config.yaml
model: "sound classifier"
dataset: "read English sentences (LibriTTS-R)"
train_examples: 15625
time_shift_ms: 100
n_mels: 64
hop_length: 160
input: "log_mel"
spec_augment: true
win_length: 400
targets: ["voice"]
num_classes: 2
arch: "conformer"
norm: "layernorm"
hidden_act: "gelu"
mlp_ratio: 2
head_dim: 16
fused_qkv: true
qk_norm: false
inner_norm: false
moe: "top_k"
num_experts: 4
moe_every: 2
expert_mlp_ratio: 0.5
experts_per_token: 2
shared_expert: false
subsampling: 4
layers: 6
width: 256
positions: "learned"
kernel_size: 9
loss: "cross_entropy"
residual_init: "none"
optimizer: "muon"
muon_scale: "original"
learning_rate: 0.015
momentum: 0.95
nesterov: true
orthogonalizer: "newton_schulz_5"
adamw_lr_other_params: 0.00072
max_grad_norm: 3.0
ema_decay: 0.995
max_steps: 6100
batch_size: 384
epochs: 149.9
lr_schedule: "linear"
final_lr_fraction: 0
warmup_steps: 610
weight_decay: 0.1
adamw_weight_decay_other_params: 0.01
Rows from block 2, named by matrix and row number. Rows with one number belong to one attention dimension. Each number is 500 + 25 x the weight over the matrix's rms, rounded and kept within 0 to 999. All counts start at 0. Numbers have three digits each.
# q: attention query, key and value (stacked) (model.blocks.2.attn.qkv.weight, 768x256, the q third), inputs 128-255
# k: attention query, key and value (stacked) (model.blocks.2.attn.qkv.weight, 768x256, the k third), inputs 128-255
q.128:524503492513482475533602523533510451468479468500473466467560465488549512478494487511475484508455478558494567502475470459465522522554526466494475485562478494489504497454504470488462487442548550549468462516548473505530468488536468504501480473476519436539467538502513508515515547513504448468511466487544549483525438521518485469462520478474453524524492499510473464501480524468555535559503
k.128:480518595492490486483502495488528535481484488514525520501524525492509491493478494531518477505501488542462512479515489508483494522516449520495539504493522493505510509527531499481422484466464516553434514484537515528519473493529478551502510471497525490513478501480449509537497514508461497532495493485542452493478485488538495448496457544476540537526541526459470498544522459521496513502502
q.129:500503483470514487538489494528509479509454490514502488479495504469470489510541503483558500490501487525548491513526495453506449520549476489482545432504517495482519465558570517532500532460530505545550467511500488484540524511477545484448473507503486440504473492505499474487504494547474498463478567548487470523461472456492479518522507461514483451494470501537512528500443510461506498473493
k.129:513553520491507539515561529538514489471554533469528547466526485482487516466483513502518526535473551509519579563483438519479511485509530529520486497483464477523518513504510524506496524533448553516501552440508494465467498471451405510528570489513514494450519480507499481446556507521483494527496539513463493472532519420482481484492482456506483484464497487474465504511488499490472508499516
q.130:524519487493473517465519469531500490543507507511506521456518490474526464485482508446512466470471483507519485498494534520552490498474527529505494482491526565478570497503527481480449530503509480528520507467492519453464506536500537526505522467544495476522522505460491508474519508495490503466534465460532463497492497504516477482512519523471505483467537493535460514519511482505532533493492
k.130:516504468522529513480448493475491521479529543498471500513468485485529474511519486485500496494509529529492518481529436497470531493514472463486516492562474519504480480517486466492511520502533511491449503468508523487515494488451499473496469513477514548467455467498518537468448536469490527515523499515504497465530487465490544504513483527512504486532510514505499455507519503466540499495537
q.131:521476506481511520517495521526529498471518482468514525456490489522459539455471509478500464501454498475544480523471475483497488465521531452473500461499494532528530516558493507512489529512510487525521470530470536496507474474468515502487462496536497508518517500528486497483545517500542541531505553507457557512505492515526489471518549506495494554495477534457458472478487489504529457437468
k.131:498520504516530478462410561474484539471561492481496506506534512501541483502517515544504487500514540525514495498510490510482499510565515538493506493450514518514454513510559546485536462548511544472487514523525469493490531480465501511477578568491500526460476449449537499480502489498474522536439527508494472478488528499485519485464462482510487482469522447509497495499471509441553501512473
q.132:540487522482532471490512556508537504511534495466492497520460499511501551462452472498465477489506525471485458483496486469478510538473447487501479501494495532465550486479458447517477542503488482502464525493530483527538518489491523534525519477535498518517490555488504499508541546463568481474460506509506485495528502473575548527453473568546489515475501558461497490526525505500491546516461
k.132:518468472468507567483533430505517468499511507509500506489481470514491497470500504499537545501506545495525490492474482523530477499481529498544491442498480504507422445486500496505462523480485501524449424510514492508506482536513521469494478589482516465522545479511513458505522518550476536427563480542519500560442518494485464519499560502490539509543526500525514517511494477507440527476500
q.133:515521518535528509496514474491496499485487504540470488495495465469512554516452512536494502540508456501513556535474512498519477551537491457492451432482498437458476525490495482548556505496562484495453509500537464495490443540529489463472486541533497498485460518500538503539540504515439511524482522487484515485457474527435511497529467505469523559486506530502461502460441518469487541496470
k.133:484495520514507507445534506442462530521474528478528467522467442546469443487530473535479523524552555494488496463511504518474490468477503508458524508496498498495479556470470516488516512515511470528502521464547549506486505497454575548473483431522467542534468499457533473468463520501499480533555474541465443529506453510461510470528500493520494501478458487475532507443452502458498468488519
q.134:554439496474442458494469515505523451534530497543472496491496505487500468477489459511491534472484509503556506511493522490557507485543524485451478516563543544515509465482470519510531475441519482478496505471511503492478516461467468511521530482510489486511525506573519526448471503488502516511494491465507510490545508462510560527535510471503520468499440482531577504480511499485482544497573
k.134:487525554519517445531557510483460491493490491537516522486486523505523526519527481500458511496488503501459516517520515529475497489493514470498495498492442458499480516528482491515493535523453500488487520459485504534534489487510528527546534538470521525511493509479505474462512499545494498525523537494513501494502537495528485513494463495509496501502490513481497508545491470529437486478489
q.135:515463500490485493509519495534508509517480538498523504531554531448535528521511519488529511505493495499497526510500499545472502468501488534511475509494499545546486509497490480472516480548541498509554495465460517475539425503445429537503521479464498549537473475526512449516516489492490526453533508520504462500515491524547510497508467472494549537520495485465521527469487500472525494477442
k.135:547474482525494485462490558472507497482453456501489517475487545468516468481546497525512482472553522496550447486531491523461490514459478505481495552514502522457499521529510507479476478517516515478484526564468526477496584489538551499440473495537517552511481505524456500539503508501482481521480522469534505518497482463499505510464492482449511511494509468471507510489475496500452518536483
q.136:501516457513472530468493472449521474487508513459515516500473481510498479540496502510485505520470537497486541494547487512524466503511544452477530504490466472554483436494474533483498504529534504494543488508524493509514482480515520467428496466474420504471487474524469537453516500515512477532543445464433468481517526482515529537505544480503509525517480517523504499469509520496448515502517
k.136:490486485465530506473501489520490544546492487477449549535466523553496484501510517503479523512537462515514525528472479442521464505505497489484540547495507483552492535507467498523473537489488515486534495528522506532493471499434482503503509530473530471505469486523430519525474494516467487503500530517521494521509485508494531489486495449571443504456450492484493568552526506554492515508516
q.137:411483490506507498512512486484474480508514460486481450474512469526545482481461503486520527502497497543503496497478512535549492518509503505504498513511469477493518521466505496508489481439500490493482499504494513522514507455495478507509486484487500540483528505499509507492530554504558467533477507510509544500544483498491507459502499457449497520549521499467497500461506504490489501520548
k.137:508490513514507499502461515520524518526516462499508467501464554467513487539488532505537529510479455513504436456512493501528502492447481536491502504507579481532517516525505499529526499506465476514512476514503462541526469491482501489473510456473480504506468494523483506521459491495501464500521472512508538514551499480541503444491488518486472508505495499497490481515469513541535492496525
q.138:483511519485436525503498474466532488515529484429541501490496537488455514515540519481483529498467509540512477514509466525460505468468493504508475504509541521513496482450473509513480552498472458474558491470461527525467513490482519552467525539526503482487547493509517515469481501498500517514510539529490513513497492526529476518518497485482469524464467487439521500551493472498505530462491
k.138:496458484542545513463496492514507512517536489503496473498520499494537480489476535495519484497494542478518468502486501429565511486521510518489484511525464411486506536515474503512516518497479437523549533544486447535475463473479485503470500497542459502448476487493481508468485501514477528486518451501505552494482523496513485475472503495503516480504511506577512509482515531501530469475540
q.139:464506506496467560543512484539503499485474522519512499525514484526462485504488500460515558458526493519520478471537515461518482447478507500529542490492497482513490580493517489465478487509503486514524493503480551479496522511491510530554426462467467507505515478518505520456538524451494489488463464505458477445528517503538525486471514457484519491503504483524503505502488514487540475504517
k.139:535496465515457491522503504514498479485443516510527507478486507476478512511539513519523472490501464490516491497486518457518511505518522510510515483487533538545458464509512481479540511517500526519489479463543529468466530433486528532504484553446519505505494465529499489507547507464519525486482535485499511521492498518465499534476491491462524455508492488501466481497478511517535502525532
q.140:464445463504477540438488516472499521469515513489473531485538501471511487543491502535573499528487509466517512479488480470462456498526491530465490475510510533483524489486503502511542450469472506494486492493495493519500488524494512507478500461482498536521518510493457529540506469465533489536513455510504492441507500515516481536513502482491513480477477523500523510504533518467492453517499
k.140:524500517539475489470444516556446502509529479458543561489497488542474496476501518432447510500479465510478500530462498500513514473498524466478547520517428501548518507497499464526503513513496508525488502537483475452524494488472499525506478509504474507480488537550522518510468529474451473489528486493501538464506556482477503523544496484470515472515487520521497511509495550530515520469502
q.141:493508488468503493533496523518482518485517506493498506543511491509530495491476450473502571462513539488454499549481522476511531452491487502506503481486487509473512496489500489466493503447494524437466459461506537511479517499516521511496486496493478467495506449505485513475542510482494537460494464520524521526500529466501532537438572531496523500481542560505537474502486520447511523530535
k.141:482535507516460457543507507560482509522522511533502486495499504485503500507515532505447491476508491509467520447497518525506498483501513511560498464498504522563441488511544476474507507505497500505506469458495516520525491460498507473536503506479505503495464509524493508491456456540518546488511521506540534518477548495494516494468496530443453555473479502482522452532477512475521516515500
q.142:504509494506486524501508491467488481437524485492475485496476543466464536503587469493470544489517484516453512465526480467492480504474487509503526476507481484510446484513495504489506503558520515505476495554538495550524520542529553497471502560474465482499468473421543494519501480483542491502493478547498513497496521489518508517486512489484435522424511498477552491513513544496510502550440
k.142:417515474559460467488475473479510535570484474506496464495528462530483484536481539506560440494504503511546505507475476521552475562538507477515542482478456524518540467514537459500454495455493487522495490512505516471487539499547487543537512506497524471501492471519530522520559481504483506485508474519533535526490463506474494509489565528493499482461472477457491519455527482501453519485484
q.143:512510501523462498472475557531497525539508519519494472517516478430515441522474505485455516485511506544533525469499481515477486468497519535530504522485517487483482461443512488517506456498475494445508489487557547516494500533498493494484505467506502480504521493487518521512491499501462463527473517488477491524542498535507512493483509519494510453499475541559527482503526503508493524555535
k.143:492477483491457496523525504500538463463483545537477499486515457511471530517462516476599479473449467512515509557495581499463521542494526501466520492500534504453481483472477464524475465410469447472497430472480506477494507499563501445487480467521521473534523496509506520501476515514495515480519484534470523509485489495520497514482477529436502521529492539471501520525544539543493498538478
q.144:481512505494553468504491513405502477467500506462461527525526508525498481440522489533527469457502446457519463575496555500472535514442513511495482460473524533489522528485458526528467496440462531502571502453545501494526475475486545483459503546470500495493461468526530501481504511515515458539477522467459530536493467516507466445461528469494486509466444465520511447553519547560454481531498
k.144:499499514530543464552537461469476481518497540503470508563473481449533474469483520465512480521499413507533429535480529461532561471490480548497535484492497530448454489535519479568518495506527449536507494566488491478537540481462536432503498487462527456504479528476487500515476518471475482515491497461497481493505565484512481518497511453451513489435538444541482478514526476499561491472456
q.145:451473501483504442549484484524473562501462532469584479494519448504477499437540503461471492539501461531451453456532488518462511443547511502437557439481431507533465504500525511496537512477473465538514542526469492482504484491470509506548463486540486499465488470534527515482549524481506501459469561466481483490543524468538523478519557481489478493507508532418489558572512502523525482500527
k.145:532541459479503551544497492547475501482534490498522426517501482548527512528477524471534478477484483486470497507483484543447489468523530498487503513502502516494491507483510489539457492484420521485505468427427466538564469490563486508557492525460472566465535535539468498465528483525472517515499483537514516465516490458532529507503489428497467490510500492491466561472425474504497528546529
q.146:508496454485547528485526554453544537479540501513511498505530443530504450517474525493488535436487470486473495504514513537500527476480570498524494523556521553540495548465496505463536553494488400476475545487452522480478516454476466498552496470487484509485558464480470480537524538504536515509516518560496492475525461493508575530540483495449526495500495584475483556508546507475462470532485
k.146:507518505499456482451452537503483470531413484531485438464455531505492525534460495473493537443484499496500488492517512563476478507529515497490513492544484500480502490435526483522415520522470519476463495551576517482539495453531462505492544467469536538522526538494482497525462516507504509465474468490535531564510542510578482510469534464475490515489474496545544482532570496467528448536467
q.147:507489465506518461523517512552503471473489540475492520447511518506444482526483490496496504523476539493464490479513552525545488457479512503509539492484485528497510544457473503504506475477503492506480510497466515446491508474491449472453551475518425536517481509531488503513474498502511450505530482522538515573477522470439519504488532468467477518434556475466465523470522541478517520564522
k.147:486484498526465509460474557485479474540532508485464512506514490537441491520520507511493450507502476506498458528499491485510485516499553460456573506530457461464475540555468502512442459467510470538494472496483500546498481528445514513496485524493528508526466473526473480537551484491485549532463530532489501519563440539518484561486457527483523499532509485521536495477549545497463483488522
q.148:499472473551405530501558518518536522464494474504504433460493536485465525516509489520527550482493497546525460530469451496501472512459454537464500467504519534538522482496536455483507510515495502479489483500550473459475484490511530459507438489493512493511526491540490445512509475514528455518486498513552514489459434507508488484499506510511510439497484485465500554523551488477444536457518
k.148:462517517475472499560489512538548550435492564553478548534478518555460481487516525472509469499490459498521503485489518466501512477524491521472464528526484508567503516550515581487558513504462468520489510521447498530452536477418527516507493486491486542479469509468533527497549538505489477478485508526467464510530527500528527505540556508457510464501476547471494517495515515481508490462520
q.149:558539542499542491488496501509521498483484478528533541458554556533454522476502478508511434546497459542483450466494529557498434479564539536483562499491531533450497510454487443545534495562484463537498492487571454475523505497474519522529542485494530517476472496482443484491512480498504527508518505429515472458604509463518486498456457537549461503459476529475472509535507492478495476469441
k.149:492506485538537515491476533481508475502532522525492545502498448505516445523535537423492497503496519489419505486486577410523556478499493481478475542470488535490520504493465494484512474523487465498430462503474453507501505497517508528486470508553507510540557431560485466496428540482504533481530515488412518467487496494534536548512508528485529490531512481499491517465523514539459534503467
q.150:518514532467473527545504586467489508498519477504502522507515479510482506500531499567498507453572470471512521456476463530461461491509494493512534474553491515500515485488496507554551530464499487540515496515487493522470484511526470502474540466494508567516488463460506479500565481471481548539487448542459478522477509467542490500527497483502514477499516490487501467467452517537474508548500
k.150:498478503505455501503473486517482496480520530533549516474525472513527501520511484504535557557489493484500523500474485561520507532491472468436470478475534505526471518494489486539527496478514434516502454491530505496524496493539488497472471514516517487489513483521514516546483468500563487522497447482509505512543476567491503518489524483516497487485486487501478482476472480526543474531508
q.151:506517562520521518566533526489463476516514537487499542511520557504504490507536486508501449526534473449467504429504546510516479519467481512461484500451457496478515454487508440535499532525492490502520465515440504499515486507463496480483508527483470493462479496497455507467464507536488513505523498539463533533495549516490527479484472523485481516433506533466520459505549517467514492458519
k.151:460495494524455491479478478493498436473479500554506510511495543496495479480501483502528536424487442504478550539464531484547499530484474484533552485437450549445466523531529501528470521489468456523474491498512500516538470477503540489506523517529499501533478471519468509518484469456540493508516562493485480504457472455503544539485493531467519480533524561517492501518511563512493484515474
q.152:505569510507453498497458490535516486497508528534551517532471525464464570523473540453519495471512561464484531474483496572474509507495518492491482520444469471504451502471483504446537476494499477454519489521510472507548528506500499496512468479527532540457525508452509499517534517484517500483472571431459536468527464515462470503485477512524546541537527520473475509543528484495490477546499
k.152:487497485500505521519499477504465529494502503470481505489479470492475505513541491500511477459459538485495503469495486505534455526497495445522467541516486487481504462509461502462521502493455547433540506431538508507510477456481510501476528489548464514513531542490513538460410539516491505504477546537482492534497548473501429559533451516525485503455495527474532527508555480505496528528553
q.153:504490502556543501539528476527475481498534439522472475493532475524519458453531495467475493492453506500508512477490565385516467465513478510518465495514474521515533469483480521513490548494532556508469438534540512469547571538484455544511484515540509491499536494530509463456479517535496502491541462522461483545534540471538486439535549492497520469503491483452509545506505540457460513511511
k.153:487515514517531442508513486525530489497500453518503471530531474497528460465491500477477517475492545465456469462468499473486527487491509485485501480526513524466497490512506512520500511487473497500502468542509498481455493540530454522488468493485506549496558542487479471461473492512489505534510541504522509492501494515487489519500552480536459527483526524546491536544488528463585500526520
q.154:521523500469536521513542558476552479486498493484503515511519484483519510471492549459503487485465498529513510497457518494485538492446543510488502499518453520508500526462506560462514532524505522503470507473513536482501522478465505507507503502536532502495461489543517462467565514480493495534495552514503506459474461491500527463499424481509538529516588467489509483551498500508509547551488
k.154:513488479428514497476529505504511485467408466528507531529508467516455504541553539502444429497528502462554491531510501521471507473470501489494543502521453536542509465501513510502507504455513522476492525563560530524473438521550533519457455496471501496498496520482526458502498499512505558438482541479449547472491458534556469480517537493491473491466509505491528523491493483502463527540480
q.155:491467541542468492457497484502514517507541495481539465533484450476495489445510417529502527506493448511536511502467550513475567559507510477505531467500569489432461526482537464449428503490511515504471468536487547464485535516491466520430525458493426473495495493509455485503489482440491503530471494495516533475466526477521496533477501506548513502561512510483501495425485474482470542480470
k.155:502510493521533515514513509528542503523517449547515513476561416482561499461512508506529484486451520491518441526487522442507489520457468486472491477495480498511478521498494501543503487571478538479497564495477488451535449471522483482493532487506448468501510490440488506510519462517481452398526488451498521513480476519513511473517512549480472493520473498457481514523482537539509441489530
q.156:479479535428527484463512531459530472474554562446516482529529485486516516491502500522504482522545473537467486478537483495494487485512489478451446511546541466490552525480634541464530488495532495543478482509452484535537499535512473540498450488516506493434540489554488474482468519476577528534512528454488506509556479498451472551471544498492494497532447546494496534516469497496546534437476
k.156:476531520499558528489528445478456454512479493473490472466514512497486520466493508535469475517498501467474491450496482514510491480474496535457484478476466484554486527473536539555505456556471536512477466494467518532545461482528437460508521493528507545481530537541543489472457532525443512450514525495481514502521439449482554510509505514466539501477523511490467490510507524493508503439490
q.157:515505511493448509475466465535515469537510491477524465560529561517518521514471498467484545501529454477543522510553456505536525496492528457541500505563473477473501485465535472502521486497474507541487495511517550531493442458462537450498519470485456487523435499520465507462531493512491464504498500544518509541485501500518491503502507474517489527484470483492528535480457480516535505505533
k.157:432491532520465546485553490482530514506517482487506476525501516536477473446493496535523498516491555527514513558521480457527478542457411494554512508546477530474529513535541479541508478478485509510528455514546505539492517496493478440524437514476521487494494484508491493511525491497426453477546490429517512516470494487452505452557513457487504472542502462492465506502470519507438518537520
q.158:438499567563478468526490482544455478517537460477545539514507565526441488474524521492527524444476501486459504489484494511502489507506461446516508503416468542466509478502505516480485519543500536462510494580485492516508471484531467448510474470449522523538533451427439566457494492457507494463525480465506495466491505485466520503521513443503513495480487544559460481496510519500480456515476
k.158:463508496502477488492511504508480482494489541474563523532508527507528547499518488495492517478509401494526542495466505475498520476525524448503475487548464535496458439470531468478506479503483484459537463549486454536507465506446529509522492508523481494466503458467443494513525499484581528494456494494453456503569506509470485488506432495468545508539445500511496478476508518466517521553542
q.159:458428486542459474544482517462466464483524496463467554491521490519497494558499512486520450487417526475473500494536490503511485502520460516511524463555517537517521488496505507483462511479489529463535458520549476497519475456513528492527496495467515538495507546496472452465540499477506439509545482515499467468518507536499440526488451488535523491496466482478543527498498546495520497520520
k.159:466479522490526510519514526499506526511512505491530530418509520504501521528523507479490509477528478491481469496453481524465439462496526514494495541493537525485524454483490523538524459466488472470488496509512498517499566516432458501560514477528463526474498519493515540534450447480517482509534481441482545481494512481509464545489544507512567532508510507499507468475531486486463528509516
q.160:512496573479499487509477532489510474500506489476450524497505539514480520509485485502498502474478490556465481448515494501470508504469548481472472511524500477503495515486488526500503474515509496506504522501502488534522501516478481518497501489507495480494506536530497519519518458527511510519546499474496498544497527479488496509495484517530488462492464517502517487516526535489500526529494
k.160:499517509472490472539503520439474508521483474444502471500531517533537470548459495475509509489506533473477484510472489494531527494519489516491499502467511494459502468529523511533513513478530501489470517511474522492490481514482502492526499510501500507499526548499508520547499486523493516499496538499538508465511460480492503508547529504490469494483514557517537460491507481543501462504484
q.161:490500502500471501509454532474490462485504514491460561468504520529472546501478478528488517552530493515481511486499498445489485528483517491519504517527502490503481507492514464495544447521496487535485500486482463534487543517500477532467524526480493523486496532499498484493486502494495526493509507489517520525490482484497517509462484509483537490484516492487522511492504507459488491494485
k.161:493512510488529509508472506497533510522498526512503467502470502479509523523519503518527507495492464503533485476517466517516484541494540521508544482510503539502502479512474523555487500465529486504523507496489532498505480476509512500464510487502482515506518499492501483516531482475491489500503509473525528489482513487487478463525553512487506503548500525485477471475508509538479490521503
q.162:501537491523506521493524487512524500474525486489518486488505477487493515479503472491512505500519516471483491519483496468502483487499504506507486457504494508482477495508522526493517523488495505533517505507467477486521497496472482520491515522502498527496488482514522531473444505483535503499488473518481476438521493525477496512505485502468492507534479514493486524510490501474489509507517
k.162:510488513504486511480512512538517529530506472500498486519497513486518532495497497484492478515470493535539503492493509496496517506488509498504468486484509509517488517492482467514504462524503505477504515535482504527513513479519515505462485528509501523532509503485485507483490436493472526429486460522474496515453507510499504522486508486476519505499519500507481512509493522500492499530470
q.163:530515498517538485494495524516467511482492492494468504489505506495537482494522512483485487523509492523454496459500512559503509495507515522479479501524504494499511517537478539497474472495483503510456500489521476515481477476540511494499474482531501472503483506498498494518506458509497522502531488524567509548472552508495493495513466558532500442489520544490484483500529455530481459549482
k.163:445488467495482482462521499463510476502502470504510492505529531527506494458500529523476491521507513480492534483510491485474477480517528499484509497468520492455495491494486464516495522480497518514505535501508493491504492538478484492516487485477465465477510525524507530510529504537491484517532495530508524507505542483472511539478499474486490509520471532500473475498497479502511536464520
q.164:507478504467519504506509522495482513487480512505568482511513526492545531508510491516501497525476562475497475534515483542493503508486462484517498494499542531496506501518478489518484541555485476508483521510548486502483491494466503438487533469490536501492495505461506503493509468508518508484507511531499494513502544529479480501475524519484478506474503507505482461498507525528506527479525
k.164:517526505531502523478492516556499495498469501523528491482514501511483515498530512506501514503502484491466504497492515531441507497490479492436487500473510482516481512467519481483466489483493467473516515537509452495542493513457468494533506494562541500451494492543495521503516481490512510481506477475502482488513515467492493476487477542513538499503501503531524504468473545468514528457466
q.165:473516484515479496492512474546504502512507445495512501476521494485484481481503515497507494516516526471450471490506514488502525490478524508489514546480474514482508521504539504523462490511490500489505487497536444451490483464524497495517537533505530502498518511524533523466478523539472525475493487545480508492497492481454498525543513470550520541541491515471479506512501474512502490500525
k.165:481497500456545520488509481472514489490485506520484452500495504465481485453522451477491483478476516527500499472473500520485447527488507507531486504538515482556507478504477533505520492541519533492493490481514516485535505479542528501491473472483514470455476486531505468485509542490479519474497481537446522494462515514528493466497552494488505523529514465499476530488473507451520551473490
q.166:521497507458519465514520534469512486447502496483481523495492491510531466534514473485477487501477463532476535472555492539471493461499536517484472465494531462475519531473469556522469496514540495528462504507514528527506481514465519502487533499484535481506508480512499477498486442470490491504496510483489534504525556467548527477473519553472522448493514501495475488486501501465527526508518
k.166:547473495505519507483505495469495505501502544514521498480529513474457534482486511484505479509485505513467518451506496514501517481492512514512514485472521513505494447501462494501547506489501530504491551473518529490475471507515469496509481523495524483482503550546533532485456504506451494506476504512503490486521491491520522543515509491500486535467499513505515494475527505509469527506480
q.167:510464485478474512535492543501492466460493503517518480488516489533512466504477488551500488520499493513478497467499523537481504479461460517500492478480471426530477528496478500546527507539541462517513507501437446475467483495452497517465523524519512474507511475513520531509499513486492499473482483536509508504537529488500523491517562507486524503506526484471506489538462513529525522476504
k.167:513510486496523493465534493458542540534466531505508509487504519475466532496527497528548501477483486484510499501535487517510506518483506525492539487503492487495523491508572457512487489478538485515525508474498498518512514464509507485481468537512479480490513491520507474463485475500500501474516472538506503486473540475512511528492495509490504504478494480501512519462498541512520520505476
q.168:464556508479464500507495523506516510478481455491504486455507476497513462466490464489512485452482507509501476500504516504471531446535499488487484543510497476536500524530493507523488554496521506497495493483495518460513452449472499502511469485493530495528509484514548506496471491516491481498473498529459544506522515541503516494494514503474481527554494505541521458503510494542581504463517
k.168:484497538497499496493502501483494477512532487468487504501490506460491487505525488501530502484494471498482536483510491519502476492502498521509506534506514496553466501528451506413525510527515478487468505534500486535500499435532523518457524504528532514531490496521520502502536499475504480450498457538518486483510488463515550509501487462510466541471510487484512527477499524466508492525496
q.169:484487521496510518529496497530545490484511491526490523500484492460519516494485486487483508487489508494506497483479533500491502502459521473508505482479480528515477529486494517496467512506516496488528489514493510466520505492464487524528545504506518494484482503524525515485505520505504498518500467514479486500504484512496514515484482483524521523548491509474493507490492509440521492486543
k.169:547463522509525491492523507497522499493512487501474491488501477488523500507519443500510520490506502532471503494506492491480490483507487477504495480495529529510484472514501526509500529504523502483494513479559541519517563506519520524455487500487542540495459509504466485536504520473490531480456495526498535517485507505524497530506488512470471510519477494512495511495457518535514482505463
q.170:487515492523531501474474509505503480525512500485500503505513524510507512473493498518496503478492489475495495519487456466523525488508515507498515512501499528480475499493548483506493535507472520484514519489511479510497537509479518525496509491459485486495466488540533503479500513484521521517490490511446542488521506538491495533486484520490503487496510488517515505490497530470488474483513
k.170:509497486500517531530490521557505504503482482504484509469505507508518503518493478491508511517488466505500484509502518519489508493502515495472507500480499525488534493475499511526518536482525483501517505522495479493510537507474492495502502467493531495529516490484506497506506457475505522502476515504518509521500487474505531475480508512506502489506504519485493460511471483513531490457492
q.171:528483477505503517485510484481518501498508511475543512498517484518484522484507498491506495487489516511520499513490483494478506476493504487500512530448503522491522473506497485509524538529536487481509511496538504527534549479495521490516464498482520496510472508497484467473525519501521507519469468498497486494494519464528482508481532485530476488488471477495493514497489499512528498475506
k.171:492521478480467482521473510559509480475524486461535512475501506528536480494497472517493502512509494520474516587503508536518516510497496490501483499543495534525497512475492486504516488487471511502519502512520490516489532508507520509510466510503503489495498488496501531550504482482511487509508539489488494488522503530508477530494453539507502487476470491506515467491502500511499521475497
q.172:501513531476474468493464518570493498488509466473458509495479551489502480512481506488488531496506504512494517445513517492514531481494566478494482522539512526472517524513487499513520499495479485494468515501552476504525499522483540487497511494496487464488495502508502507500528459536493495476520516532480537536507530527492508523453485534524507480507539467467496474502550498519468474470495
k.172:513536514477504495513485490512478503506494508497484454514520518500491494538505496471478504475504513481494512491506523464492473482482505499492501497496512488477462483502441496494507502479527462487480485501530505492509491536495475530523493509507501482495507479560497505519527522485514503506506473501548518512523502451470504484502559506505478492526514550458519453464461503468501500482511
q.173:508506507496538495499542516489492510550483449524528443497512487505479482505500539499511497469486461521515481498479501502504497463487522523493506506504467486530480502499502508504484526488523503512496506492474535498520482480512478542519486471487528468507531470485529499518479538467465496521479499482482540511496506493476510518506536474520522522515496521509523519521474495511534498491509
k.173:477482490484510506516530496470529501497505480513496494504535500537537446495505473495530512484484506534496482499485490495505446487502491486520520494518514531539526479548478539443537545555514497503485509475504515502492523495538500498497511487491529493511453519485518507486499559515513506503477480505487520476482518503537524516489488485476483512479478480530481486518488442495497505471502
q.174:533482499497539453498464520470501488478519536514446535502486513505476504492465540505512520500513484499500496484494491509526500520507513494506502474544518481488504506502471500483554493466502502501489497529498513510507517533518491509489505522494518517491507515482459488534485488494488502474475510468503505476520504508507547484484485503459505452458509497536486464471522486509479479484502
k.174:479478503519525520495466451471496470483493527495494480532487501504532539526510514513498542498525465504533509475501542493466506530504523529519490484506514493507466516499478483522467536457477476493488502519476521518489476483527471489458540508519493509555508508507500499445520482478511506488493479496521526509461502479499498501523486491491482507512498524499476465489526511507463496527528
q.175:525471501472510461498511529500507505506495509536512500475545545468541491540494533519506492534477516507505500462500496564490518509483499502508477478528509498468503502523459529487493517513498471490503539499476521528520450521457485515478514494448507460506521508505507493548491506505457542492464511497502538529470552518463538501506484526492467509517534467478523463511515503522482522482509
k.175:482503505471510480439502515486487453511452544495496472478499521557486510507542517505494521495507518514504509475518509506426488501509500503489540482502497459482527481510463486465449547508507510482485483501539537518475517485507495502477506473509522504489494494506545523480523517461551506479496494489500501520488481460494516504516519516515480464523484509457503506447461509483514502500512
q.176:495539501545520511456508532464443471527490518505457509502470497496471488502518502507489503555506496451508540506518479508516515543469516533481490520541501469556487518520437519481523491499450511493502517517536511486488469517487515530539533481501483516543491503472504417507494477475510517507525560446532508491507448498528500529520497491538448460490492490492530500474519507505551529530536
k.176:551492493517466515526489542461534507542478510465498547491529478465524508521494529465486477503523499490490496475542511515529514490486535526473488510492507499484493525527506484546496432488497483456476489496494495485501537518520512483462480477521485444510497549513506477515456494510511485501489489524464485517494512511497497461473495529485480544495486535507486520566495507523512547482493
q.177:519549487402482497480543496481493525496518498495549497479495415505506539453477512529457467462524512462495499483502530452513465504465502524468504502505503538515514540518516462507534553463443503542473459513529488461535559463494499520501485530548472498526511526522528489489481542501523515493473464524467502515474494469484514496464499495469525527521473477534501543489517474479564500453499
k.177:468516498568503464488519527571496497474485516522517491483505502498474506481501511481525500514495449539515493484423539486498534501492527527504513504477497481507454583503500529509475497513510470518435525503491524462558462495518509519499523494459486455521433511523521556516507506472500504453490453466552478448507443503462510512486562457485473492513534497559562506519476454509509503486487
q.178:476459541487511506518473509507520457476511504520505502533543493510565516538488506514462487493535497521449480483477521511503486526437480500552497491477489522537502478520532486467458502475549492456541440516515498496541450537515477486474482547459494510483506478491516480510541491489480511526536525507521458513511528543522469478485511519441545568533487509514474479465484518512449492483509
k.178:491501477519530496488517485528483529493540485465479500496498516494476523471487521521524489504484521497469464535509479461497506466501504474441505524538498494497511476456484512507481502537530469532496552500486498533506524506468474505514467507493472496482511482490540563512508491507525473522499494477495550517477513484512494522512446514489494499515494491479465510489504466502542504520516